A small image classifier, trained from scratch.
Model: activation gelu, layers 6, width 384.
Training: muon at rate 0.0031, 9200 steps, batches of 64, held-out accuracy 99%.
Data: trained on capsule endoscopy frames (Kvasir-Capsule), 42238 training examples, 13.9 epochs.
Rows from block 2 of a small image classifier, named by matrix and row number. Rows with one number belong to one neuron. Each number is 128 + 24 x the weight over its row's rms, rounded and kept within 0 to 255. All counts start at 0.
After each neuron's rows are labels from the 100 images, of 14976, where the neuron reaches its highest value: "responds to" is what is common among them. Only what is clearly more common there than usual is listed. The data: capsule endoscopy frames (Kvasir-Capsule). In brackets: how many of the 100.
# fc1: MLP up (model.blocks.2.mlp.fc1.weight, 1536x384), inputs 128-191
# fc2: MLP down (model.blocks.2.mlp.fc2.weight, 384x1536, transposed), outputs 128-191

fc1.143 [128 128 128 177 128 180 152 128 174 173 128 128 108 128 153 128  78 154 162 160  88 148  53 106 128 133 170 140 135 111 120 100 128 168 128 158  89  92 121 148 114 128 128 150 116 106 116 141 150 128 128 133 100 115 138  97 130  86 132 127 137 128  91 100]
fc2.143 [105 158  92 102 132 128 128 111 109 128 141 114 127  77 180 152 146 114 115 107 128  95 128 128 108  96 128 128 105 128 140 111 114 137 116 116 117 120 150 128 128 128 107 123 131 118 128 153 143  98 173 108  93  92 128 114 149 128 148 111 128 128 128  82]
responds to: finding: lymphangiectasia (49)

fc1.114 [126 130  69 117 141 123 122  99 120 146 128 128 114 112 159  98 108 113 103 135 127 151 137 122 104 163 112 124 160 128 133 121 128 131 128 128 139 128 127 167  89 128 130 128 128 147 128 126 192  90 133 104 117 162 119 128 115 134 173 132 179 128 115 141]
fc2.114 [119 131 158 128  95 171 139 160 181  94 127 128 151 145 128 148 141 142 140 133 104 110 116 163 149  98  83  94 148  87 128 118 144 128 149 129 147 178  86  89 128 128 109 146 128 153  96 128 121 133 189 156 109 136 125 128 152 141 128 122 114 147 125 160]
responds to: finding: foreign body (44)

fc1.649 [100  67 140 119 161  93 128 147 162 158 142 128 125 160 116 128 139 171 105 128 128 128 137 152 128 124 160 109 128 129 147 114 166 160  70 149 166  89 127 145 128 128 128  88 163 128 160 128  98 128 136 118 128 128 107 172 104 139 152 150 128 148 159 152]
fc2.649 [123 145 128 171  99 108 163 107  97 128  88 166 144 122 106 124 128 128 137 127 128 128 128 130 128 160 128 128 128 143 194 112 140 128 100 128 106 158 111 152 129  75  89 132  79 128 120 128 118 144 145 131 156 128 193 128 121 128 140  77 142 117 120  81]
responds to: finding: angiectasia (43)

fc1.379 [131 159 128  62 128  94 130 191 141 128 118 147 128 128 128 128  74 128 128 128 165 151  96 128 165  82 128 113 160 126  83 128 116 128 128 143 187 128 145 210 128 168 128  93 140 108 128 106 128 122 128 128 128 128 128  68 128 128 128  75 128 128 128  93]
fc2.379 [128 128 165 128 120 128 109  77 124 128 110 107 149 158 128 128 128 128 135 128 152 128 128 128 128 128  93 119 131  85 128 114 128 126 183 128 114 128  89 128 128 108  74 128 178 128  98 160 165 103 153 146 128 139 166 128 128 128  92 128 110 128 173 128]
responds to: finding: blood fresh (36); finding: ileocecal valve (27)

fc1.14 [128 128 128 122 128 112 123 128 128 108 180 128 134  91 128 128 124 139 128 128 122 128 128 129  91 128 132 128  96 128 135 160  99  97 137 148 149 127 163 128 123 111 128 128 128 128 128 128 166 121 128 148 128 106 133 128 104 128 135 186 168 103 128 107]
fc2.14 [128 126  66 128  89 128 128 152 128 132 159 130 168  96 128 128 128 128 128 160 132 128 143 144 117 128 128 168 128 128 128 138 148 128 128 128  89 128 155 169 128 146 120 100 118 128 153 128 144  96 164 185 128  92 128  91  87 128 141  78  92 158 128 162]
responds to: finding: reduced mucosal view (47)

fc1.194 [128 128 166  61 128 128 167 128 128 128 136 128 139 128 102 129 128 128 128 108 128  99 137 159  77 112 137 179 139 128 128 128 129 156 119 176 120 131 148  76 123 137 123 146 133 128 128 128  84 124 135 128 139 128 128  66 135 134 115 115  96 189 141 128]
fc2.194 [ 92 128 133 124 138 127 103 118 142 148  80 148 116 128 139 128 128 148 112 123 128  71 139 119 154 128 128 121 123 138 141 128 128 182 133 146 129 117 132 159 118  99 129 120 128 119 128 128 155 132 128 128 133 162 177 125  71 117 128 134 145 129 105 155]
responds to: finding: angiectasia (57)

fc1.111 [ 71 128 146 173 128 143 132 131 128 162 147 100 118 143  93 139 113 140 146 128 122 128 148 146 154 157 131 152 111 134 134 175 151  87 128 128 164 131  83 130  64 143 128 132 151 128 124 132 115 153 156 128 119 188 114 112 128 108 128 128 126 106 142 128]
fc2.111 [128 128 128  66 168 147 132 128  63 128 171 170 148 106 138 165 115 153 104 105 112 135 133 115 128  90 137 128 132 128 118 163 128  92 117 106 115 123 104 144 128 119 156 161 134 122 130 102 184 129 128 128 102 111 128 142 111 103 158 128  99 156 147 167]
responds to: finding: ileocecal valve (37)

fc1.177 [128 138  69 114 140  87  76 128  97 130  92 129  91 102 163 134  97 112 168 113 128 106  98 158 159 122 106  95 153 128 123  98 114 128 103  97  97 140 140 128 128 114 127 155 104 110 128 128 142 128 146 176 128 129 128  91 140 169 150 115 143 109 115 147]
fc2.177 [110 169 151 128 103 128 134 108 158  82 133 173 115 122 127  65 143 161  90 139 117 118 129 128  86 111 128 132 115 154 154 128 104 128 116 103 128 142 115 147 125 131 128 128  97 141 128 185 128 128 128 113 163 153 121 115 160 104 140 132 107 141 128 119]
responds to: finding: angiectasia (35)

fc1.541 [128 143 128 128 128 158 128  62 128 128 128 102 116  71 112 128 126 128 123 133  92 120 145 117 128 128 150 151 128 136 166 128 128  66 128 186  87 148 162 126 128 160 110 128 128 128 128 158 124  47 128 148 178 128 128 128  78 107 128 123 128 105 108 192]
fc2.541 [128 123 122 161 128 128 188 114 128 128 103 126 128 128 128 137 121 128  87 168 122 147 128 132 128 128 115 115 175 190 164 162 142 135 128 138 138 155 128 164 128 128 128 128 128 123 146 128 128 128 128 128 128 106 141  90 121 120 111 128 106 128 130 203]
responds to: finding: ulcer (60)

fc1.26 [128 173 111 128 124 128 145 155 128  99 128 101 128 123  92 181 128 128 128 151  94 115 128 148 128 128 105 128 141  84 154 128 128 133 132 128 164 128 128 114 128 147 146 111 137 128  55 133 133 152 184 128 128 128  95 104 128 183 128 128  92  89  93 128]
fc2.26 [186 128 128  86 128 128 188 143 130 124  78 151 136 128  98 103 128 128 124 135 128 162 138 128 162 128 144  91 128 119 145 128  92 167 128 138 128 128 128 177 128 151 131 128  86 161 128 128 188  79 155 104 120 128 128  22 162 128 128 137 128 139 101 160]
responds to: finding: blood fresh (99)

fc1.723 [128 128 128 155 128 128 128 128 109 129 136 153 128 107  81 164  89 128 128 128  78 128 128 128 128  94 140 128 101 166 128 127 128 128 128 161 121 128 110 141  88 145 128 128 136 119  74 128 128 128 128 128 128 157 128 164 128 128 128 144 128 128 128 128]
fc2.723 [147 142 106 128 128 128 128  71 114 128 144 128 161 128 128 128 128  62  61 128 128 128 171 128 167 128 128  74 128 128 128 119 132 128 128 154 128 128 160 125  69 121 159  84 152  55  73 156 128 128 128 128 128 128 128 128  80 128  87  98 128 128 125 173]
responds to: finding: blood fresh (53); finding: ileocecal valve (25)

fc1.263 [128 147 168 103 136 121 128 106 179  87 113 128 144 154  77 143  92 154 116 146 146 128 118 127  80 128 128 128 129 123 105 100 121 128 128 123 114 140 128 128 148 126 105 158 128 104  87 128 128 149 114 123 128 128 128 120 153 136 219 158 128 157 115 165]
fc2.263 [134 149 128 162 128 142 128 107 167 163 110 145 102 125 128 144  91 128 119 147 131 128 128 213 125 126 134 130 110 128  93 158 147 112 123 149 128 160 128 164 147 105 128 132 128 129 156 119 128 102 136 128 131 135 155  95  85 104 145  92 137  76 189 168]
responds to: finding: ulcer (57)

fc1.732 [ 75 129 128 128 157 149 123  96 149  76 145 159 198 144  99 128 122 146 139 154 128 122 129 109 128 102 167 108 128 128 156 133 154 128 142 147 139  93 128 128  96 102 138 130  98 128 128  95 105 114 128 128 108 128 128 128 163 127 187 159 128 129 160 151]
fc2.732 [155 179 140 122 126 128 128 128 117 149 141 120 128 116 121 128  92 128 128 106 117 128 107 125 149 138  92 128 128 128 128 128 189 128 104 169 119 128  99 119  66 128 138 139 128 128 128 134 149 142  83 128 128 133  91 114 173 118 125 128 128 128 144 128]
responds to: finding: ulcer (44)

fc1.599 [ 98 149  97 112  78 128 128  98 128 128 157 128  66 114 135 168  88  95  90 128 100 125 153 128 128 139 132 103  90 126 145 168 128 190 131 140 103 117 108 128  90 131 128 137 128 148 128 175 154 172 128 102  94 133 121 128 134  89 128 155 103 170 128 128]
fc2.599 [128 128 141 128 174 127 137 106 164  90 168  86 128 128  90 122  92 128 194 116 159 152 128 128  73 161 104 146 183  95 128 104 128 121 128 123 128 123 128 128 131 128 178 132 153 162 128  77 128 128 131 148 160 128 128 165 128 128 128 118 121 128  96 128]
responds to: finding: foreign body (48); finding: lymphangiectasia (40)

fc1.465 [118 148  98 128 128 105 128 134 128 133 128 131 177 144 128 128 128 133 128 128 128 128 109 125 159 141 153 122 130 128  75 153 128 156 176 139 151  97 133  98 136 111 104 128 109 128 109 128 138 102  81 128 157 171 128  96 128 165 128 127  84 170 128 114]
fc2.465 [141 146 158 128 119 138 139 128 128 128  77 109 119  74 158 131 128 113  97 128 128 128  86 105 128 119 122 128 128 128 116 147 139 123  92 115 159 147 146  99  73 140  87  78 128 128  99 118 128  87  80 128 154 130 128 102 155 128 134 157 180  73 128 108]
responds to: finding: lymphangiectasia (58)

fc1.670 [128 128 128 128  94 166 149 111 127  89 127 109  80 111 189 161 101 149 156 128 128 169 138 128 128 143 173 122 139 112 125 128 128 128 128 120 128 143 128 128  93 128 110 128 123  86 109 134 128 128 128 126 128 128 128  42 128 128 152 137 114 128 128 128]
fc2.670 [133 128  76 128 134 155  78 128 128 128 148 128 182 128 111 128 128  93 182  61 119 128 128 160 128 128  97 101 153 128 134 135 132 128 128 128 128 164 128 128 128 128  85 149 183 111 117 115 109 128 128 128 132 168 128 128 128 119 128 128 128 156 128 128]
responds to: finding: lymphangiectasia (39); finding: foreign body (39)

fc1.742 [ 66 128  90 155 112 154 128 154 141  81 145 128 145  91 136 146 128 128  43 128 139 130  89 128 128 100 151 133 147 138 184  76 128 159 128 167 163 122 128 128  92 167 106 128  45 147 128 107 166 113 169 128 146  97 145 128 131 128 128 135 132 128 134 140]
fc2.742 [128 186 128 197 154 128 141 177 125 128 171 149 128 111 179 132 121 128 128 125 128 128 128 128 101 139 147 151 143  69 149  97 143 128 130 128 128  78 150 128 109 116 156 142 149 102 128 149 119 128 177 128 128 129  70 164 163  95 128 103 128 128 128  74]
responds to: finding: angiectasia (94)

fc1.709 [ 91 127 153 133 147 142 122  97 137 140 145  70 133  96 160 132 157 128  90 128 124 137 146 121 137 128  97 116 104 128 147 128 115 148 151 151 122 165 153 145 128 126 101 133 110 137 143 129 134  97 151 106 152 161 107 101 100 120 129 131  90 139 134 110]
fc2.709 [ 91 138 150 113  73 112 116 126 174  88 128 174 136  95 146 132 128 144 128 135 128 156 128 101 181 128 128 116  74  73 132 169 142 112  96 128 134 145 117 128 154 158 125  97 128 139 128 159 128 128 150 157 135 106  93 135 108  82 133 148 165 142 125 151]
responds to: finding: pylorus (28)

fc1.279 [166 106 128 104 113 154 131  87  59 102  66  97 110 150 168 111 134  83 163 126 161 137  97 128 168 190 121 154 149 107 131 120 164 117 129 149 135  94  89 128 118 124 145 137 129 147  96  99 153  98 160 128 153 145  95 124 135 154 128 128  86  75 128  99]
fc2.279 [150 144 128 145 105  86 128  92 107 128 118 107  78 138 133 169 140 171 154 139 128 134 162  99 153 135  93 100 143 120 128 106 116 142 154 128 104 125 127 128  94 107  89 128 128 144 155 111 137 109 124 128 128 121  99 108 135 128 147 128 155 153  99 101]
responds to: finding: reduced mucosal view (99)

fc1.19 [138 141  99 109  79 128 105 128 118  73 128 174  88  97 126 142 128 130 128 128 133 128 141  99 156 106  97 165 101  72 146 103 135 176 127 159 128 128  93 147  83 128 105 128 165 111 119 128 128 128 156 129 136 149 157  78 139 114 128 128 128 128 163 154]
fc2.19 [128 154 128 128 150 130 152 128 116  97 128 181 106 128 135 128 154 119 122 150 128 143 148 153 143 150 128 108 128  94  81 128  78 154 128 128 112 146 128 128 128 148 112 113 128 170 128 128 163 141 150  74 110 145 128 100 172 128 173 159 169 151 128 128]
responds to: finding: pylorus (32); finding: angiectasia (25)

fc1.57 [128 114  88 127 156 123  94 128 181 138  88 128 128 105 183 128 122 128 167 128 182 120 128 128 128  69 123 128 128 129 123 173  98 114 165  98 134 142 130 108 119  94 176 128 133 128 121 128 128 104 128 118 118 131 163 128 135 130 128 128 107  92 124 158]
fc2.57 [184 104  83 148 128  83 128 128 128 136 148 115 114 128 128 185 127 128  65 128 134 128  83  89 128 109 105  82 114 128  29 128 114 150 128 162 124  94 125 134 107 150 145  80 160 128 148  99 125 155 168 154 102 128  84 152 128 128 141 122 160  98 128 117]
responds to: finding: ileocecal valve (54)

fc1.610 [145 174 128 156 147 128 162 156 164 128  86 128 128 142 128 128  70 128 102 128  95 114 128  93 128 128 157 102 128  71 106 128  97 157 128 134 137 128 128 144 125 205 128 128 128 128 128 128 122 128 128 166  73 175 128 128  53 128 138 140 128  97 104 128]
fc2.610 [128 196  99 128  83  89 126 148 145  78 152 119 127 128 156 144 128 135 128 179 128 128 155 128 158 129  69 128 128 128 185 128 128 128 132 100 128 145 128 128 128 110 192  66 128  96 128 128 128 106 172 128 128 128 128 128  94 128  55 111 101 132 128 116]
responds to: finding: ulcer (61)

fc1.375 [128 167 128 123 158 128  93  80 178  68 128 113 155 130 146 162 128 128 142 154 139 152 126 128 113 128 145 132 131 116 134  74  88 179 128 175 120 125 128  83 160 128 128 127 158 168 128 128  99 156 113 157 149 151 133 128 146 134  74 128  56 116 148 128]
fc2.375 [143 128 128 128 140  97 158 150 104 128 113 128 138 171 128 120 149 128 129 110 138 128 117 137 100 155 152 149 128 128  87 127 101 128 150 138 143 135 148 128 128 112 128 110  44 128 110 141 133 128 135 121 128 127 163 137 159 128 108 146 124 128 128 160]
responds to: finding: angiectasia (85)

fc1.720 [128 154 111 130 128 115 140 103 203 137 149  96 151  76 112 169 151 174 147  95 128 169 128 135 151  80 151 128 128 113 155 109 147 150 156 168  60 142 126 106 128 157 109 108 128 134 195 157 110  85 145 158 128  93 152 150 107 128 128  98 139 142  77 153]
fc2.720 [167 147 128 184 118 133 128  69  71  95  86 105 128 117 128 128 118  58 122 148 120 128 107 128 154 164 110 143 132 141 112 122 137 123 128 128 128 135 128  99 103 115 132 128 129 153 147 101 161 159 128 128 154 128 128  95 128 189 128 128  66  89  94 174]
responds to: finding: ulcer (59); finding: blood fresh (31)

fc1.396 [168 141 133 121 148 116 128  87 128 128 101 171 131 146 135 149  98 119 128 128 109 101  52 149 139 167 105 125 131 126  91 108 121 142 147 140 139  87  84 129 161 143 137 127 170 133 109 140 161 122 135 128 121 128 116  97 128 114 115 161 114 146 148  98]
fc2.396 [153 111 125 128 128 166 128 145 164 128 100 128 126  70 125 115 136 147 125 128 168  94 150 119 128 163 128 128 128 119 122  83  84 128  89 126 128 119 129 128 128  75 143 116 101 128 127 130 118 129 117 155 131 161 167 136 135 128 127 128 102 135 128  95]
responds to: finding: lymphangiectasia (25)

fc1.491 [ 80 128 127 135 114 128 133 154 104 128 159 159  83 118 128 165 128 128 128 173 129 147 128 128 128 128 133 119 105 128 125 128  84 115 170 121 127 128 144 112 128 173  96 128 128 128 128 128 128 108 128 140 154 128 106 118 153 111 159  98 190 165 128 121]
fc2.491 [128 153 128 128 138 116 128 128  92  84 111  95 102 128 144 128 128 141 119  81  73  90 124 157  97 108 128 128 128 174 147  96 148 145 128  91 128 137 128  92 128 163 101 169 128  98 113 110 128 111 105 128 116 183 124 123 118 128 108 103 137 128 135 156]
responds to: finding: angiectasia (74)

fc1.320 [100 142 128 139  89 150 129 128 143 146 128 123  65 138 128 110 128 185 128 128 119 128 157 128 143 128 150 128 158 106  99 128  90 109 131 128  94 128 164 168 162  88 126 151  99  89 128 118 136 112 138 115 126 124 142 122 118 105  89 146 115 102 139 156]
fc2.320 [111  93 139 128  75  73 156 122 180 173 116 129 106 128 112  87 173 128  86 128 101 128 111 147 182 146 107 128 128 135 152 111  97 149 145 128  95 128 107 128  98 144 128  92 107 128  89  59 107  95 128  94 129 171 128 128 119 145  77 128 160 171 130 157]
responds to: finding: ulcer (45)

fc1.683 [109 159  99 128 119 141  96 167 131 128 145 128 109 128 111 128 128 117  91 128  95 160  88 175 140 136 128 128 121 167 107 132  95 121 175 128 118  92 134 142 117 144 123 137 128 128 120 173 126 100  69 161 128  93 109  92 138 161 119 105 141 128 128 128]
fc2.683 [128 128 140 100 147 107 118 125  85 157 158 114 109 128 128 107 115 166 151 126 126 132 167  93  79 128 136 138 126 136 148 100 139 121 150 128 128 128 183 128  92 178 128 158 128 113 116 164 155 175 167 128 128 175  92 131 147 119 128 100 142  94  87 156]
responds to: finding: angiectasia (30)

fc1.533 [116 140 129 176 126 192 103 123 125 128 128 128 142 187 151 131 156 177 128 126  79 134 149 128 131 163 128 132 145 128 133 125 128 118 137 169 114 128 124 111  87 111 128 128 128 117 122 123 128 129 128 117 135 137 177 128 128 128 140 128 135 128 102 122]
fc2.533 [151 146  90 166 128 164  99 150 176 170 179 105 128  99 128 136 127 112 120 128 162 107 146 128 128 129  81 126 128 115 108 117 128 114 147 128 128 132 128 128 128 132 128 154  99 121 128 123 151 148 119 157 138 166 134 152 181 124 110 128 145 106 115 100]
responds to: finding: ulcer (32); finding: ileocecal valve (31)

fc1.586 [128 145  85  64 128 148 128 141 102 128 151 153 153 157 174 179 167 124 106 110 138 143 165 122 128 106 128 128 160 128 115 156 144 161 128 122 139 128 103 128 129 101 127 182 154 209 128 143 114 150 104 127 108 122 103 166 149 118 128 128 128 175  76 129]
fc2.586 [141 167  97 105 115 128 128 115 103 128 157 107 128 116 101 128 144 109  88 128 159 128 128 128 138 114 128 122 108 128 148 120 128 128 128 134 174 105  70 128 121 147 133 108 128 171 128 128 125 161 145  98 147 100 128 128 112 137 128 115 138 163 176 128]
responds to: finding: ulcer (26)

fc1.655 [105 156 167 150 128 124 129 128 128 110  86 149 128  83 143 128 139 100 107 118 164 164 128 128 137 110 133 164 180 128 109 128 128 141 201 163 126 108 124 147 150 128 149 162 112 158 112 119 127 119 128 108 156 128 122 115 128 111 150  97  97 110 139 136]
fc2.655 [128  93 128 104  93 128 128  98 188 128 162 104 185 156 128 128 134 128 147 118 106 118 148  94 128  87 128 121 128 128 149  75  78 123 128 128 159 124 115 197 128 141 122 128 128  83 105 128 121 155 128 143 141 147 117 128  93 128 128 130 110 136 103 128]
responds to: finding: blood fresh (50)

fc1.417 [161 128 134 144 128 122 128 128 128 119 111 110  74 128 128 130  96 111 128 128 165 122 139 142  98 101 157 100 154 134 157 128 138 134 110 128 129  93 142 107 150 113  48 164 182 108 181 128 128 128 128 105 112 128 219  97 128 128 128 116 168 146 106 108]
fc2.417 [128 128 116 128 115 135 121 176 148 156  84 126 128 128 128 150 136 119 128 144 114 128  84  95 100 121  89 151 140 124 106  96  92 112 128 163 139 106 128 162 159 142  71 144 138 141  93  93 115  63  98 165 138 128 128 134 128 128 128 128  99 128 128 111]
responds to: finding: lymphangiectasia (53)

fc1.401 [ 95  87 122 117 105 160 162  68 156  82  81 128 133  96 113 128 193 128 178 128 143 142 128 128 139 183 128 136 128 173 128  95 140 191 142 146 170 127 111 128 128 128 127 128 113 140 117 128 159 128 122 133 128 120 127  91 116  78  91 128 149 130 150  72]
fc2.401 [150 122 141 141 124 120 166 128 152 155 110 128 113 128 128 174 106 128 101 187 135 111 119 128 128  94 160 129  82 166 107  94 137 116 195 156 128 124 128 101 133 128 148 142  82 149 145 110 128  51 117 128  77 102 147 153 124 114 125 111 116 128 128 200]
responds to: finding: angiectasia (33)

fc1.334 [121 141 135 134 162 158  83 120  71 149 110 116 150 128  93 128 128 154 161 117 110 140 118 127  93 158 128 112 128 128  95  85 128 166 128 128 164 131 113 116 167  96  87 128 155  86 111  72  87  92 112 123 128 133 144 136 128 120 137  93 135 128 128 114]
fc2.334 [121  87  99  97 134 119 112 108 117 118 143 134 128 132 127 141 175 147 126 116 100 145 160 127  87 144 120 128 116 122 128 176 128 133 166 203 119 119  86 119 163 128 162 128 136 145 104 125 123 134 128 128 128 129 144 128 113 151 136 106 128 128 128 128]
responds to: finding: angiectasia (40)

fc1.733 [128 162 120 115 128 128 128 150 165 149 149 128 128 128 181 173 173 175 189 145 128 128 128  98  77 116 139 151 128 128 128 137 141 128 121 128 128 136  87 122 139 137 125 100 128 158 148 128 110 128 128  95 128 128 104 128 128 128 128 159 175 128 175 128]
fc2.733 [128 128 128 128 128 167 116 162 124 128 128 137 128  78 149 128 128  99 184 128 128  71 128 157 163 108 128 113 144 128 128 103 128 128 128 144 128 128 113 162 137 141 128 128 150 149 115 135  95  97 142  93 128 177 103  77 128 128 128 131 128 169 128 128]
responds to: finding: lymphangiectasia (37)

fc1.726 [190 104 170 128 148 103 174 158 114 128 163 166 128 128 182 128 128 110 128 128 157 130 128 159 101 177  87 135  91 141 131 155  94 149 128  89 117 150 166 131 147 115 128 128 133 108 140 128 113 122 122 106  85 175 140 128 104 128  71 132 108 123 148 182]
fc2.726 [118  96 148 159 128 128 121 128 128 108 113 125 128  81 115 112 139 139 111 172 128 105 127 138 123 163 166 170 128 128  81 128 166 121 173  85 124 128 126 131 152 123 107 116  65 152 149 128 186 170  86 152  97  96 141 112 126 134 118 126 120 138 146 128]
responds to: finding: ileocecal valve (58)

fc1.197 [151 127 163 114 141  97 105 128 128  71 124 179 103  86 171 129 123 120 137 128 128 133 128 128  91 110 128 144 128 138 128 150 128 103 143 146 121 146 123 107 128 143 141 155 150  90 167 128  90 141 181 128 112 128 122 128  97 128 128 128 161 128 151 128]
fc2.197 [100 153  69 114 113 142 135 178 137 113 107 166 158 131 184 128 128  89 146 181  89 127 128 128 128 122 128 193 114  67 128 128  95 163 128 131 128 163 128 128 118 128 128  83 128 123 128 177 115 128 162 128 128 128 112 113 138 112 162 141 128 114 128 181]
responds to: finding: angiectasia (97)

fc1.59 [128 128 124 128 133 168 142 118 138 128 128 168 124 115 121 112 135 128 150 146 183 159 128 128 134  59 128 128 133 113 153 107 146 117 114 128 136 134 108 153 128 166 109  57 128 131 128 131 128 128 128 122 110 148 129  91 122 105 147 128 118 141 137 170]
fc2.59 [141  95 128 124 105 109 128 133  85 128 136 128 126 123 142 140 104  93 145 151 128 112 143 120 110 135 128 133 128 150 133 122 139  88 128  91 145 150 191 105 113  96 122 138 167 128 128 138 129 128 125 136  91 168 125 124 128 141 134 151 124  92 124 128]
responds to: finding: pylorus (47)

fc1.761 [156 128 128 164  85 143 152 153 128 172 144 128 128 160 128 134 102 144 128  63 128 128 142 114 107 128  85 125 137 107 128 183 128 102 128 128 128  81 105 122 128 157 128 140  84  89 128 121 128 128 128 100 128 114 128 128 128 128 124 137 110 146  94 156]
fc2.761 [128 135 175 128 128 128 128  98 135 109 128 139 155 151 156 128 128 128 128 159 196 123 118 128 128 108 128 128 178 128 138 128 128 128 150 119 128 126 154 152 146 137 128  97 190  64 106  95 128 157 128 128 149 128 128 128 140 152 125 128 128 128 128 128]
responds to: finding: pylorus (27)

fc1.467 [ 93 163 140 128 159 128 128 128 121 161 172 147 151 100  81 128  79  97 150 107 128 151 128 128 123  72 128 153 128 163 177  80 155 132 135 148 135 128 128 123 139 111 138 142  90 133 176 138 128 154 156 125  74 108 117 131 112 101 137 128  82 163 128 103]
fc2.467 [128 128 131  95 145 128 128 128 128  99 168 128 112 133  93 120 128 155 102 128 119 140 128 128  57 134 128 128 128 154 128 135 155 111 128 128 128 138 139  99 128 123 128 128  82 159 145 128 181  61  92 126 140 128 153 106 192 153 130 172 128 128 128  80]
responds to: finding: blood fresh (68)

fc1.118 [147  82 128 122 126 103 128 160 128 128 128 130 107 128 128 128  88 162 171 143 150 128 128 128 128 128 161 107 128 117 104 151  87 128 128 174  93 128 193  87  90 128  92 128 130 106 139 128 128 156 176 153 128 145 136 153 128  95 128 128 146 140 128 128]
fc2.118 [126 192 104 128 101 167 128 144 128 143 128 151  87 155 128 128 183 128 128 128 128 143 128 128 137 130  58 128 113 128 143 128 110 181 111 133 150 128 160  89 149 125 217 169 128 179 128 128 101 128 179 128 159 128 112 155 128 128  98 135  64  92  94 139]
responds to: finding: lymphangiectasia (30)